{"dataset": "retinal OCT scans (Kermany 2017)", "train_examples": 24607, "image_size": 32, "horizontal_flip": true, "loss": "l1", "noise_std": 0.2, "arch": "unet", "norm": "batchnorm", "blocks_per_level": 2, "upsampling": "pixel_shuffle", "lr": 0.0025, "eps": 1e-06, "steps": 14800, "final_lr_fraction": 0}
Rows from block 2 of a small image denoising model, named by matrix and row number. Rows with one number belong to one channel. Each number is 50 + 10 x the weight over its row's rms, rounded and kept within 0 to 99. All counts start at 0.
After each channel's rows are labels from the 100 images, of 14976, where the channel reaches its highest value: "top examples" is what is common among them. Only what is clearly more common there than usual is listed. The data: retinal OCT scans (Kermany 2017). In brackets: how many of the 100, against the usual share in percent.
# convs0: first 3x3 conv (model.enc.1.0.convs.0.weight, 192x192x3x3, each kernel summed), inputs 48-95
# convs1: second 3x3 conv (model.enc.1.0.convs.1.weight, 192x192x3x3, transposed, each kernel summed), outputs 48-95

convs0.99:52 46 45 43 45 46 57 47 37 31 52 48 50 35 48 54 57 61 67 51 54 39 45 48 48 45 53 57 41 42 51 56 49 47 53 42 59 47 60 50 69 41 61 58 57 59 31 41
convs1.99:40 40 48 63 41 33 56 48 47 53 43 44 53 49 49 50 43 41 42 48 40 56 56 28 70 43 42 42 55 22 36 39 27 54 33 49 42 60 41 56 31 67 48 58 42 34 55 56
top examples: finding: choroidal neovascularization (59 vs 29.4)

convs0.98:68 51 39 44 51 57 59 55 42 37 53 52 50 42 64 57 56 58 61 49 53 41 39 36 50 54 59 56 40 47 49 56 37 42 56 39 42 50 55 45 63 55 69 61 43 61 36 43
convs1.98:59 45 57 50 37 47 52 60 63 64 65 43 61 49 39 58 51 58 63 53 48 39 64 34 56 41 54 59 55 38 48 46 48 53 35 55 58 66 54 52 54 73 55 52 42 42 59 51
top examples: finding: choroidal neovascularization (66 vs 29.4)

convs0.178:54 64 42 54 56 53 40 65 41 39 34 40 53 54 47 55 46 57 46 26 38 47 38 34 34 61 51 55 52 42 54 32 44 46 53 50 32 70 54 53 46 59 44 46 31 39 41 59
convs1.178:65 52 44 31 51 53 38 48 49 44 65 46 49 37 57 51 66 64 71 66 68 39 57 59 30 48 46 54 52 78 59 55 69 50 48 40 51 54 67 35 52 46 58 48 58 59 57 44
top examples: finding: choroidal neovascularization (75 vs 29.4)

convs0.150:47 52 61 54 41 57 50 58 60 54 61 60 60 41 58 56 65 44 67 55 49 44 51 55 54 49 67 51 49 67 50 48 47 50 71 36 60 45 51 46 59 56 60 67 47 48 58 49
convs1.150:34 39 42 63 31 53 62 41 40 46 42 49 48 59 38 36 44 40 39 48 45 55 61 38 41 40 53 44 56 37 40 49 46 55 19 56 46 66 44 69 39 71 43 52 40 40 50 50
top examples: finding: choroidal neovascularization (71 vs 29.4)

convs0.70:49 57 54 53 63 53 51 37 53 63 45 56 56 60 53 36 44 50 33 42 53 64 59 45 63 57 58 41 64 61 47 54 44 61 54 57 54 41 57 58 30 56 55 53 28 31 73 56
convs1.70:57 54 54 47 46 50 38 48 50 50 63 47 47 33 54 65 64 52 69 50 58 39 51 72 42 37 47 47 43 71 63 65 72 49 47 43 61 47 65 36 57 54 67 42 60 70 42 32
top examples: finding: choroidal neovascularization (94 vs 29.4)

convs0.91:54 37 47 32 50 69 41 42 62 49 60 44 48 53 49 52 57 38 54 58 38 59 55 54 32 42 38 51 48 41 63 30 54 32 38 42 50 60 40 45 62 34 53 40 55 61 67 33
convs1.91:55 53 45 58 65 41 64 38 38 51 42 53 61 63 53 40 40 43 37 46 57 61 57 59 59 50 49 41 46 57 46 63 56 49 41 64 38 32 42 67 50 74 50 51 50 54 50 69
top examples: finding: normal (95 vs 51.6)

convs0.17:51 45 65 52 51 59 35 50 55 43 51 57 56 41 48 49 65 50 55 64 46 44 50 61 53 54 66 57 34 61 46 50 47 33 67 42 52 47 53 45 56 41 63 59 53 60 49 50
convs1.17:35 45 40 62 50 45 62 42 47 49 40 51 46 61 51 42 42 40 44 53 47 54 60 25 55 42 51 44 56 19 37 35 27 46 39 52 48 68 46 65 47 61 55 56 47 36 51 49
top examples: finding: choroidal neovascularization (68 vs 29.4)

convs0.27:52 44 60 53 31 63 61 70 62 50 41 51 61 43 54 54 56 46 59 54 51 46 51 52 53 60 57 55 47 62 52 55 46 63 62 40 46 51 52 48 58 57 57 71 44 54 51 56
convs1.27:45 49 47 60 42 36 54 55 35 42 45 54 44 57 36 28 33 53 36 40 43 44 52 38 50 48 49 50 61 22 61 38 36 64 35 51 42 69 35 58 46 58 31 40 34 47 46 60
top examples: finding: choroidal neovascularization (73 vs 29.4)

convs0.52:39 49 47 44 56 52 53 51 43 28 49 48 37 37 53 41 40 43 45 73 52 61 67 68 46 45 40 50 35 53 51 71 55 55 29 47 44 41 34 32 52 44 51 55 60 46 34 32
convs1.52:47 57 62 70 43 44 47 61 49 60 39 58 55 63 73 46 38 34 29 42 43 62 45 40 50 49 41 49 51 38 42 49 35 78 50 60 53 32 34 62 43 62 49 41 58 43 74 79
top examples: finding: diabetic macular edema (29 vs 11.7)

convs0.47:42 64 51 46 40 44 42 52 53 33 46 34 50 54 56 58 57 48 54 54 38 64 57 48 27 40 65 49 46 66 41 60 59 42 59 28 44 46 62 35 48 57 47 60 48 50 46 37
convs1.47:51 51 57 54 45 48 51 67 50 60 63 54 51 58 52 64 50 58 58 38 61 56 45 48 75 62 34 65 46 42 49 54 55 47 53 67 53 39 56 48 54 64 40 43 60 69 61 72
top examples: finding: diabetic macular edema (46 vs 11.7)

convs0.51:61 43 69 52 45 70 45 62 40 43 64 49 48 52 47 64 56 47 47 35 54 46 56 56 35 40 47 65 36 52 58 37 57 35 54 49 52 59 49 40 44 58 42 50 52 45 53 61
convs1.51:57 36 38 51 70 43 57 46 28 44 48 52 49 68 42 44 46 50 47 50 55 49 57 44 29 38 60 45 39 53 35 49 52 24 43 52 46 42 48 64 44 51 39 61 48 60 43 57
top examples: finding: drusen (35 vs 7.4)

convs0.92:43 38 53 46 51 50 48 35 65 49 72 43 41 52 46 43 57 34 54 62 35 55 54 59 48 38 54 36 43 52 56 38 61 44 46 29 60 48 55 43 59 42 54 59 53 56 68 41
convs1.92:63 54 53 68 49 48 58 39 33 50 38 53 60 57 49 44 42 49 42 43 53 62 46 57 68 52 40 52 41 47 48 62 51 52 37 71 38 33 47 64 54 76 55 40 56 54 55 78
top examples: finding: normal (93 vs 51.6)

convs0.18:36 31 62 56 34 54 49 62 55 58 55 65 56 38 48 65 71 41 61 57 61 44 59 61 46 50 59 50 51 57 50 62 42 49 64 25 58 48 61 42 57 54 55 69 63 57 52 58
convs1.18:40 47 51 66 52 39 64 49 40 54 33 52 51 69 51 45 37 46 41 35 41 60 47 33 50 52 52 44 55 31 34 37 39 52 43 66 46 48 46 66 43 70 42 42 46 38 57 79
top examples: finding: normal (92 vs 51.6)

convs0.188:46 40 63 58 50 62 28 46 53 43 56 53 61 45 55 50 69 38 55 63 46 41 48 63 54 61 68 52 38 65 44 48 59 41 72 42 63 46 61 44 50 43 58 55 50 57 53 52
convs1.188:29 45 35 58 56 49 64 38 45 47 30 43 43 60 54 41 43 40 41 60 51 60 61 28 51 43 50 40 56 27 40 50 31 42 36 54 47 66 46 66 45 57 58 56 42 31 44 40
top examples: finding: choroidal neovascularization (67 vs 29.4)

convs0.176:37 36 52 43 40 59 34 51 68 50 57 46 52 43 61 53 64 26 42 70 53 52 60 60 57 57 69 36 48 65 43 49 57 34 64 36 50 50 56 42 43 45 69 52 47 51 62 49
convs1.176:18 52 37 59 62 51 57 38 41 36 23 50 48 67 56 40 45 46 40 46 43 66 54 39 48 53 50 41 59 37 41 55 39 42 37 67 42 61 53 71 50 73 52 45 44 35 46 56
top examples: finding: choroidal neovascularization (79 vs 29.4)

convs0.118:43 32 55 33 41 65 46 29 54 38 58 49 46 55 37 45 46 43 49 52 47 54 47 46 45 56 41 64 44 47 50 30 45 15 41 44 43 50 46 41 58 34 40 36 40 47 61 40
convs1.118:54 58 42 66 58 43 65 40 39 48 42 59 56 62 50 40 42 43 39 53 57 61 56 63 64 53 54 42 50 53 42 60 61 32 38 64 35 36 44 67 43 69 46 41 50 49 51 73
top examples: finding: normal (97 vs 51.6)

convs0.0:43 37 52 49 43 52 46 55 72 54 65 53 51 39 53 55 66 37 48 55 57 29 50 48 38 40 65 43 48 54 48 53 50 48 71 41 74 43 70 44 46 47 60 57 57 62 65 56
convs1.0:26 45 35 62 50 68 67 34 41 41 28 46 46 70 42 46 45 50 47 53 50 67 62 40 49 59 56 42 57 48 36 62 45 38 39 66 48 58 58 72 54 72 54 51 44 37 42 50
top examples: finding: normal (96 vs 51.6)

convs0.106:52 57 55 54 56 63 42 53 62 48 61 52 51 47 58 54 68 39 68 59 46 50 53 59 55 51 78 56 49 67 47 47 52 51 67 37 60 45 60 47 63 45 69 65 55 59 54 46
convs1.106:44 45 40 71 37 45 62 34 44 43 50 50 46 57 43 47 47 39 41 49 46 54 52 33 37 46 53 34 49 36 41 49 40 42 23 54 54 58 43 64 42 77 53 47 43 39 47 51
top examples: finding: choroidal neovascularization (64 vs 29.4)

convs0.57:48 24 53 44 34 61 41 52 57 38 60 54 41 30 35 54 62 28 48 50 64 35 57 51 30 38 60 55 28 45 49 55 50 32 48 35 67 53 64 38 39 44 47 53 57 50 60 51
convs1.57:46 48 49 66 54 57 60 44 37 56 34 49 54 68 56 45 36 47 39 44 53 61 61 50 58 46 53 44 41 46 35 51 57 32 43 75 56 41 37 71 54 68 47 49 64 42 55 77
top examples: finding: normal (90 vs 51.6)

convs0.13:39 61 70 54 56 45 49 44 58 78 68 54 64 52 38 53 59 48 38 53 54 49 53 62 60 47 43 42 67 50 52 44 42 68 58 54 65 37 63 54 47 52 42 38 50 63 63 48
convs1.13:39 53 39 48 63 52 56 39 55 43 42 56 35 59 48 40 45 50 40 54 48 64 61 67 50 36 57 39 46 64 41 75 60 29 42 61 51 46 50 53 28 48 59 49 42 53 37 35
top examples: finding: choroidal neovascularization (92 vs 29.4)

convs0.173:39 48 60 61 40 60 55 64 59 59 59 62 60 39 49 50 50 43 57 57 50 41 61 61 52 55 61 44 49 58 54 57 53 60 64 36 51 54 48 49 58 54 62 70 46 47 55 54
convs1.173:40 53 50 64 44 38 57 45 35 41 32 47 54 67 45 36 42 41 40 37 47 58 47 37 52 57 42 47 60 24 52 38 34 63 32 56 43 53 38 62 49 66 39 48 40 49 53 64
top examples: finding: diabetic macular edema (28 vs 11.7)

convs0.3:29 48 56 46 45 34 48 37 51 36 61 39 49 52 35 55 53 47 50 64 37 59 50 52 53 41 45 36 54 67 57 50 71 44 38 25 42 39 41 44 48 50 36 57 54 44 58 46
convs1.3:58 54 55 64 41 48 56 44 36 51 37 55 56 49 44 43 40 53 40 44 54 70 47 47 65 63 41 58 47 48 49 64 49 41 36 64 44 37 41 55 55 68 43 44 50 58 59 76
top examples: finding: diabetic macular edema (30 vs 11.7)