config.toml
model = "image denoising model"
noise_std = 0.2
norm = "batchnorm"
blocks_per_level = 2
block = "basic"
upsampling = "pixel_shuffle"
residual_init = "scaled_by_depth"
optimizer = "adamw"
lr = 0.0025
beta1 = 0.9
eps = 1e-06
batch_size = 96
Rows from block 7 of a small image denoising model, named by matrix and row number. Rows with one number belong to one channel. Each number is 500 + 50 x the weight over its row's rms, rounded and kept within 0 to 999. All counts start at 0. Numbers have three digits each.
After each channel's rows are labels from the 100 images, of 14976, where the channel reaches its highest value: "patch colour" is the nearest of a few named colours to the mean colour under the peak. Only what is clearly more common there than usual is listed. The data: retinal OCT scans (Kermany 2017).
# convs0: first 3x3 conv (model.mid.2.convs.0.weight, 192x192x3x3, each kernel summed), inputs 0-95
# convs1: second 3x3 conv (model.mid.2.convs.1.weight, 192x192x3x3, transposed, each kernel summed), outputs 0-95

convs0.41:585470488539568570558500467575516552552489508424599535483530597445493530578496561504551545548545542561486527527575529488505535538583558495615532583533565555495551510558519538439588566557538469454441556486527449576579439493552489527581503526577469483542543545508481555554525594532551524501
convs1.41:431449569559545546575490570479462554489476451519461547569567472526451561473560417460462443549527549561555463590477428496595563489465552550462457455475545553494419519541447435512436425550548570536493565478540525451438469530501453568560454561458553509561574501587537555432430479549549440586
patch colour: grey

convs0.56:554559473518532555439536444557514527518463513403558516432500610448550517581488561539565545528524498472492560476612528502446515590568485462645500569579528499507544567531515609486590588503496471448508519504529437555598467490539506505546605514599485457501506518485443529569562533518491558486
convs1.56:428448568565551544578492570478460554479478448519470549569577471525444559470554406462467437543531543561549468587483420504595560481480550551463462456472549547489422514535442451505439428540539561533484561472537518446433464532499456562565443555446549502556564504580535553427436475546545430590
patch colour: grey

convs0.3:562516440451488491456504364594497559536546485404582477408450562461532505571430529482556554517491439439483563445548517470380478583568457429581510566553486459528530554547486633505584577520468410441533477494518498562587477476504509462508555472624425501430463531425414473539532571497475514415
convs1.3:426442567561550541586480568473459552487475450517466538570578476519447560466552399461470442541530542568546460578478420498586559483482553540466451459470544553488416511531450442503442423534544562525484565469534510449422470523507452560561443560444547503559570508581529556428434486550549432579
patch colour: white

convs0.42:498545467542520576574497469586507598555465558463554558552587585467548534553497565543531558577573553536528517546560549449511584568544569552539539551558554468531576512523525509495596537552575506443456567494521450521532493510563530576623515577570462475532555515540531608570553551561533563525
convs1.42:417450558546549537578453558502447544468469447513479546556567469521447565480544407450469444543543535555542465572475426487571552466472541533450450458463546545497410526557447438491459408555539555521482553464535534444431472527532461565568449553470544515557560507576529558427442502552541435574
patch colour: grey

convs0.83:556514491541571573569475473571533565532529525431559527583572556483504546514445584529537557561547527565506543565532558455509541544542600532559529543519579531506569489516546526481547603528562493448475565481525480534600501491554534592596528595581477446557582553560495583534528548546507543524
convs1.83:402459558547546535575459559503448547481470449514480545564559465521448568484539399444473442545544534550540470570477432488571546466463544528444449452468549547496417524562452431489458398550530554515483550466532532448432477525532465567563448558472546521556560509572522562427442498547531432573
patch colour: grey

convs0.95:452452564526489495492508566410507449494486421604383502513474443543456473406550449489434398491475527503506452536381485522565512406464502515420467451469449549486374479491427430502416451480461583560475470492496543491450509448444462489446407511416532519582510477557562427419451409489527433595
convs1.95:586541430457473465434525440533548456514533555488544451426450534481556447542457614557537556458448471449458534430536563500432441521539439473547554547510475446500589484462545577503558582454466439472513451536470475566579529491498547428438549453557451493439432504423474444578563523447465562430
patch colour: grey

convs0.74:546547494422524515424514370576516506549544512436586552422477562466542469573457569478530553543547455404481559430562476464419474586568435450585517575563452421514551532529477614524608579472479430453521476507480468528607484489512507502512560478588399458405471469399459441504554529496496498423
convs1.74:428441568561545551578487575478460554483478448523473538561575476517444564481551396460469441546524548564546465589484423499588557492479549546471454462477553546485417516532447440507447425548545563524487561475541522445432463533500453556562443560452553500562562505580537556424432478550542427582
patch colour: white

convs0.54:550501509476492527451534461548497563511511513437578505478497598506547501564441534511585591524537485455486578497582542454462491600547503450590509580555526489536568573538525625490574593497502478414503506511511460585578463483505511521514567501622455468488502513500478482594585515503527549485
convs1.54:427441564564545544582486581480458550482477447527471543563574473519444558476554402462469436548529550561546465581485422501589560491478546543465460467477544540484411516531443442505440428539548565528491564476541515453431470526501456554572448561453548499565565505578538551433439479548545433584
patch colour: grey

convs0.146:577506414420487546419520392587512532500485501390563517397474561439500494555457559479511553536518456408459563429555503462444472535553453405542515552548454502522551529538470585492608559547492406484522499507537479572540488449500541476476559475621429477449444502427458458516576536532514525447
convs1.146:431444568562546544588488574476460553489483453519468545565572478516448562475554405461471437542524543565555464587479425498589557487487556549469455469473550549483416511526444444506444422537541566525482571469542513447428470532500455553565445559447547499557558503576535557419426481549542433579
patch colour: white

convs0.79:562539516561553553541460509564532554533506564467571514548573540472577562549491557539558579571539514555520526536541545438509579554536604510549538544526548554502544518495546529475526590524549505469457549473549519572597491488597543565610547594585493482550553562562494557580532536584514590537
convs1.79:412449560549545531583455560495452545474471449513481542563565466518447563474537402457473440540541531557539463568477425493570550467467542535455450453460550544497405523551450436492457408550531554520483547465533529443426476523529459565568448550467544517556559510576522564427441500549537436574
patch colour: grey

convs0.37:464437577491492477501476521431469497553469410528453442563481419542443490398561422451471421476463509515557445511409466554553504410447506517412469462465478568476478446485480397480455426462462559518506503521524520478410485479414440520427469480388603546542514399521541476426394392517558430548
convs1.37:590546435452465464422539441515550452518534551484533443427446538481553436534467604555529561464450469454462538437539572510432448521541442466548559549521459457506592489455541568510550586456459444480522446546469478560580529484488540440433559443542451489440442493434474444581562514451463569433
patch colour: grey

convs0.87:551555452572566570545476509574506579588452547477539580567576594449549556562488545511540559582548528537568527539564543460533574538545615532517530569515547500480617510519519521504625576529582508454479549503550483525563503497547532577580532611593462504529558520520512602571557572578556551545
convs1.87:413450558542547532580460559500441547472469444508477544569563472516444559476539407449472444540541537553546461573476430485569551469469543534455450457458548545498415526557441434494455416557532560519484545469537526449431468525533458565566451560466549516557559513575526566425433503546539434572
patch colour: grey

convs0.32:583513436433490525472508393580453515541547492383561494405439514460490508599434515504541580494461461432478542455544503473399442532555480417595506559534453477546551569523516580500522576494490398483497505514496520585557442485516521473518585506626457486458481554450466474532552563489509552435
convs1.32:422447570556547531580474562471461550483480445519464548567570464522443560461541393457467437540535539566542458574467422504583553479471555536456451450470545545493413512527444441503440419540536556527486556466535515441419474517508456559565444557439549508558560509579526555425432477545545437573
patch colour: white

convs0.91:596485407392483510392486417536507515545525510418576481414472544429524505597418562496533549468462451435433565448563494457430456552557468396529504590595464480537538551541533554492580566561469466444521476519503493571597417468550526444491562502602402438453473531459475483543576576496552521469
convs1.91:424445566564552545584477563475458558484483443521468548571579467515443565468544395460467438540526538565549463576480421501585552484477552544463453458469553545492412508530453445504440416541540562522484557465533515449422477523500462558568447554446548505556565506584530552427438480540544439582
patch colour: white

convs0.103:527519418395445504432541391568512521486530471444559464364473552427525496591453517514530561504539477388487583467540505485372438568556438455528549521584492486546545589527500546473550569530455429474508496467485504534595469478498545461489559484610450438428458480442465479515542560489481539402
convs1.103:419443568557544547584480566477458545488476448520466547567569473521448557474543398460466440541525536568545463575480421496588561481470555548463453456471549543488407514532445440503448420537540557519491559470540519452422471521503451558565448559446546509553557508577530559424430485545541436578
patch colour: white

convs0.188:550509414441496491443531424606500560527497454432578487388504513481522469567447520497507557520487454433471550449575547498399456492578476420558539584537474488517504547542487575540597543490500428486513490475533500554559456475563567453492589470619431471420466478410438470553582578505487529410
convs1.188:425448568560556543582487568472464545488477452522466550564576471518440560466548405457467437544535539568545459571473421500583557488476553546469455452471552550493418512532449434507451422534539553525486557468540511447424467518498456567568453560435549504558561512582527552423428478543540435581
patch colour: white

convs0.46:544551486536556583550473504587530598580469550451567510553581539453553566562483553523547567577553524552518533553542566439526554549530595550561524540560551547501568515518524521475594580527593525419457553496545478526583499504566507579565531583596452493515548544542518575602548544560531555515
convs1.46:416444558548544535582457555495449543471474443510482545559569466518441565478538394453470443539543530550542464570477421490573550469472545532455449458461542543498405523548448439491461410550534554518482546462537525443426469525534459559569446552466544517552560509576520558429443502550535433577
patch colour: grey

convs0.22:508556464550528591541480488568512587564458539462546556550585581463525563562496541537519572591560506552532503520568563453482564567547593567555516563547581526505589552522531519476564559542564496445483555486546504509541468489540507581594544575596449498539548534548539570597547577545545574530
convs1.22:420445560552548537578462553498450549472469444504473545558570464516446565473539399450469440544542529551545463565473424486578552468468546538454456455462546545500411520545454439492456408547536554519479547462538526443423465526530457562565446550464545515556563504573522553429442500548537436575
patch colour: grey

convs0.124:455447582509485445455519561434457479516520409570416495537488440530433444421576421455480413479460477501542472543399470561581501433399472533447430429434501569462422478486477455499435445451493603599476492507515538465409459477438457509442409475417537563527525469560571452412399439505547455574
convs1.124:584551430443457455416536439516549448511532551483540445428438542479551437528464600549532554460456465445454538435527577507424444525544443462547552547519453453510601486463546566510557583451463441479520444539467483562577535481486542443436555448541456488443438492420476446577565517449463570429
patch colour: grey

convs0.187:590567519548540517554465521582521569519529551477555527537565523448564580579478520524551596553517523549501554545536567439502577515510588488561541552534541534514548523485544579460529581519543508470462562467543510579610476492566542563589520579574484453561558557578465566582568550566520567514
convs1.187:408449559550546529581458556498450540478473445517481543562567467516444564473535394461471441538544531555537466572480422491575557465466545535454451454464547547495406521547451435485454406544531552517485545464533533440426473521527465563569449551466545521557558510580524554429440501543536432579
patch colour: grey

convs0.89:600538529575559547542479534588528570535506535474568534537578544440569556558470543524552575548512512546504537541528550439512556544534614512550524547523571547502555512488531544490525581533555523482462543483535507585584507494567546605587551585580491480591565559561484577561547551526515576549
convs1.89:412452558548545534581456567501448544475469448516485541564564471515443558483541399446468443540539537553542463570481431488566559471473539539450450461463544547493409523554449433485453408556536557517485551470533530447428470527528462561569445559469546517560559511577525564425441506550538430576
patch colour: grey

convs0.68:516533473530533584559484480564498595584461528463527585554587593439557547572506562515530555566577539546540508503567566469525566543530598537530518564539567504504602518518535521475606546530594523450480538494555465531539486498569526584599556584602468471541558534535538561573566568563535602530
convs1.68:415447558550545536578457556500450547475468445507476544559570469517449565477538401451470442549544540556542465567478426486569550471467545534457451456460550542497409525551445440493455410553537558518480550466536527443430468525531459562570445549467544514554560509575524562430443499549537433573
patch colour: grey

convs0.149:616474417425459518478453408522475498495522411402581521450439539462483477564430509468546543463496417442435560436572448486464464478586446441508567560482475456515545544519511546567606572539501410500464486471514459537567498458561546428513506500574472455446453526434442521509535560489464518433
convs1.149:416458568559547541583470572465468547491476456519463552583568461527448560459549405460474436544539530565544459566460429501569552478463559540470452443459551550504415501526450443514446409529535557523485549463534507445415474513501470581567452549437557513560563511583532564427437473532539443576
patch colour: white

convs0.154:582470462470492475439517437503469515508537454469566473408482554453499441541456555449521538493450432450452551418573442491428476479592446398492519538531473474509588512500466562533568553500415439518528471480508483528560496448518515456518501518539462486430467505381462489537498488483455482386
convs1.154:415445570565560530588476575464464544486497462522466553578562468519446555454547411464473435538534525576542446571462427511571557479480556535471453453447548554489422497525447450511444421524545558526478537466546498443418486520502468574573458556432550506560554518573529562432431482534543440588
patch colour: white

convs0.139:460456558514499476470502575420470483516519432544390498553506434521450459412581420442462413495446542480585475540390455531534514424441498553407504486458456551486421515495441410525453466489514562551494484474511511481406445524432461483431394499439584548557499431499575457401411417496513440566
convs1.139:585544436453467466421547440518546449509537559488536449433441538480553440536468610550528561466446475446464543444543571511443442527546447463539557553518458455502601490465543571516550590457462445480520450553473478564581532487487548441431559444549455487436444484424479444580560517460467569436
patch colour: grey

convs0.63:540526442435482524437534446585509552546511483420560473434461541515520518560462567506556538518469443416503550448569490492403450573543478419599488556567522450508575536535515610529586570505457403436540496529490466535582465485514544461520601444633441432419425503436457451544567536523494492438
convs1.63:425445560565555545577482576476459554487477449530471540566575480515449558478550400468471446544526544566547459584483420504585555487479550546471457466473551542486414512535438441507444425542543561527489560469544514447435471525499452556566445564448547503558558515582536552430432478553537433584
patch colour: white

convs0.144:553524421451434525478502408596531545515539491396568526408477525429508480540424562485540583492519443430482557440548516502418430551565459403550535571531461487538501572517503577483612575532462434492477511497524504541566497475526512472488578469652428462454449528385431467516586526473518510431
convs1.144:423446567558548543580479567472465556488477449521471548568578476517442559461543401461470434541531538563548454580472419496583560483475553545470449455475555544491414510528443442505445424537539553521486565468543515440426472523498449557571441558443549506555558512575528556425431482546544434575
patch colour: white

convs0.57:470394560513528453519499526443452483506509435584422492532480442513395525429575419510435420464457478527539457546434417547547518401426472494417487460495491555457385461462443438493422465437484588575488475539488535525426477504472465507423425467386552545546517478549542428466433403462568446545
convs1.57:589546435451462470429537442522552448514535556494537445426448536483554446539465607553529558465444473447463539437541565512436453523550442461542557556529450448500592485462545570506551585461462446477517456544471475563573530487492547433436546451548441485442440492426477443571565518455469567434
patch colour: grey

convs0.164:529552468533554584558497502577501594574453549447565551526601564450547563566491571510569565583530518539538514539574539438522594565528583517569528557543550519506587504522524525474588568521587501469464566479518494514545494470559516563602541575584458442541555534540525589561527543585561563504
convs1.164:411451554546541532582452560501446545471468445509481542567563470518444562479536405447471441538542532552543468571475430487568552467470542530447451452461543542498413525558445439490457410561533553518485549467535529442432469523536464561567450550468544518556563511568525561428441504549538436578
patch colour: grey

convs0.136:538554474574567575567525503591507578561447563436545574538570585459577547559490551510536560567568524556517523557583564436519557565543581521541508535556552517491595496534548520483577573528574497435480553453524490487531468480569537600618522603595468462522554520538508592565550567535528550528
convs1.136:418451561546542532577459551497448546479469443507474547559569464517443563473539398451469444546543534551543468564479428482577552470468546534455451455463545540497412525551450440490458409550534557513482549463535527443426470524530457563569444553465545518555559506570524560429440502548533431574
patch colour: grey

convs0.9:592503399480509539426505412527481514483551483438585452396478580477514491550476523480536574488500478426418544454608492470410465564599447452548567588530473457575549540531503529509604582511468458487516523511497463574604447479547568437534526522525431453455466516413439505531575584518476533446
convs1.9:416457573562538536575465575476458543483479449517457555576557462524447561459543404458469427538542527563546454571467432496577560477466565548460454444471552553494416506535452434505445413540539570523481553471538521439419477521497457564563447556449544512562564506584537558426439479544538438573
patch colour: white

convs0.99:568527440490517539486549457550491541480542518385573520455510614467505503584469535503585578518508481495505539516609509491453510576583487486628574591568546469544568534510500602482577568482457478419500526507537446619578459483501545535530589542601451467506553522510477517559593507525493542519
convs1.99:420452577562553540582489573477463545486474452529457547572561466529448560477556411462461448542535545564544464587479426489588563490473551546464454451470552549491412518531452437503442415545543566528491557471539526449431468533505461566564453566455554508559566503587541555430435478538540434580
patch colour: grey

convs0.128:544539474533551580550480476576505592573467538404546553547578593470544540551478564541553575565545533544525535552562562447518588572544570543561506559533572502523583502532532496476608567534586505412464547487517465496546470475552516578584504601579458444559553532539505592551549561553532557542
convs1.128:414452560545542538582457553499450547476470446511475544559569463521449567476538398454471438544545531551541465570474427489571550465461546533451451456465545544498410524554453439492457408549530556520477547460533531440427473521529461565564449548469544516552558508572524558431442497547537438576
patch colour: grey

convs0.162:547502409437468534420552404603475526534499497398567501422452542435514495618468561492529564527538492439451545435558514493434439575536438470593530567573493484491530571544501627512560534534462408440530538488501531563574489479529520463482564479562413454413444489433432472545570551482516523399
convs1.162:427446570561557549590485578477461554487478449523477539568576472510443556476544404458472441544526541573546463584479427499587555485485549546466457462463556548487416514531447450506449427538538557522488558470537510450427465524502455562562444559449548506557564504581535559429429482545546441579
patch colour: white

convs0.105:572510474565546567553490502574518581563486522431548549543567553444556546548485581487552568568549525545501535534536540465506569549554573497550524553548551552506588483490530540496561577519584496428463546514524508530577488489557532581600548577589472446556558525556496573566550539563562563533
convs1.105:416449559547544531582455554499449548471476444513478545562568466521444566477534395451469446539543532552541467570476428487573550466469542528453450455462541546497408524551449436492458411547530556519481547462531531443425473521535460563568447548469543518555559510577519561427439502549529432576
patch colour: grey

convs0.148:548568503574560544541495514594528555562484541482588523568594553448551564552492564522547558548513518572528484533557546465488551564549586532580509554532582546508576537516532540481528601514570538465480568494520531543568492470566520574576529557583496467554576580578478561555558545568546550559
convs1.148:417449559551545532586449564503450547469472445510479546564569467516449566477540400452467443538538532549543465568479425488569552462472539533447451457458550545494406526550449442492457411556535556516481547466535533446431476525533459561566443553466546519557564510575523567426439501551535430571
patch colour: grey

convs0.80:563544421470480493432513428600465501519498508398579469424497516506494503579416545452510603507467437433475550433575528510428437548585455428579488585566479521517523559577480559513578569507458429493505518481465517542574448447515539426464581468612458477478440505424431474542556534527497529464
convs1.80:423445567552551538581477569475461556482482450518467545571575471518448562458546405464470437547534538559543456576471422502584558482474555538461455458466542543493416514529449442505444424540536560529488558469538512446416473523509453563563446554441549510556564504579528548427430476548545431577
patch colour: white

convs0.75:582521501564582560567465507570518574527503544490585523581559521461545546553484535548532588554535538555522503546539538463512545535551600538564519547527560562496566504525528566454533603525555506471468571474534523586598461474572544585567543571576483474548550580539471564561532552570550555515
convs1.75:416455560548543534584460554498453551476474443514476547562574466516442567477541395452473442542541533553545468573479429490581554470470543533457453456464547544496410523550451436489453411548534561518481552464530525447428477525527461564564442550465541518554557510574523561427440503553531433579
patch colour: grey

convs0.137:561527444429497474454505428578508507533532477399526511397450515451534517584435541499554580534515455408506565407591529503412456541588496415557487589559455524552525521552491565521618586520458444452503496499490457523584460477533561425484531443606411492431456546421445467541567557482484532452
convs1.137:424445566564552542583483572478466554483474448519468544566573469518439560468549396461469441540522540563549462581474426506583559481478550544465460454471547543489408512529445443505444421538544560525486556470537516450423469525502454563566436553443553501561566505584535552428438481546543429582
patch colour: white

convs0.12:566520422446457512434518375591484530543507474385567479425486557452541462600403545501532594501525472414431535456535489498405453570588462429612522568590476476539549550555493598499574550512429436440525472521512521559539459479509530470518535489636401471408456510418452447529559536515541557427
convs1.12:427445567564552543582480573478456553490479446525461541567575477519447560472552399459467443539525543559548459577478430499588563483477549548467455464473547551489415511526440440507445427533545563525491561470542515449434473528507450560562442561444543502563570505578536555430431485555542436585
patch colour: white

convs0.50:525536467543537578549464490551510604591463536470576549545583589464550553565482574513539573575534527548552517528571570454528568548531593527553520562530553501504578521519532527479588559519577523420457563473554470523538492489529526603595536597597460486514534524525533583591553562559566549519
convs1.50:414450561548540534584453556502447548473470445506476545563568463516447561476544402449466442544543538552540465564477427484571550470468542536455451452459551543496409522551444438492458412551533559517479549468536532446430470528530459560563447551465543512555563510572524563428442496553532429573
patch colour: grey

convs0.1:539535476551587567539518512539515603600439547452557555546570582465553535577490533517559552575563520563503520547554581445540565562540581525575561549560552511505598506534524521456577571486569485443454564488537496533575478485563519614615531592600456476543542543531506562570542531547552556553
convs1.1:412443558546542529582457560501443542476470445508479542566562469518446562479540403446468448541542536553543462567479429485572552466471541531450450454463544542498415526554446432493460412558533556516481545466533528444430473527534463564568447560466549519558566512578523564429441504549533431570
patch colour: grey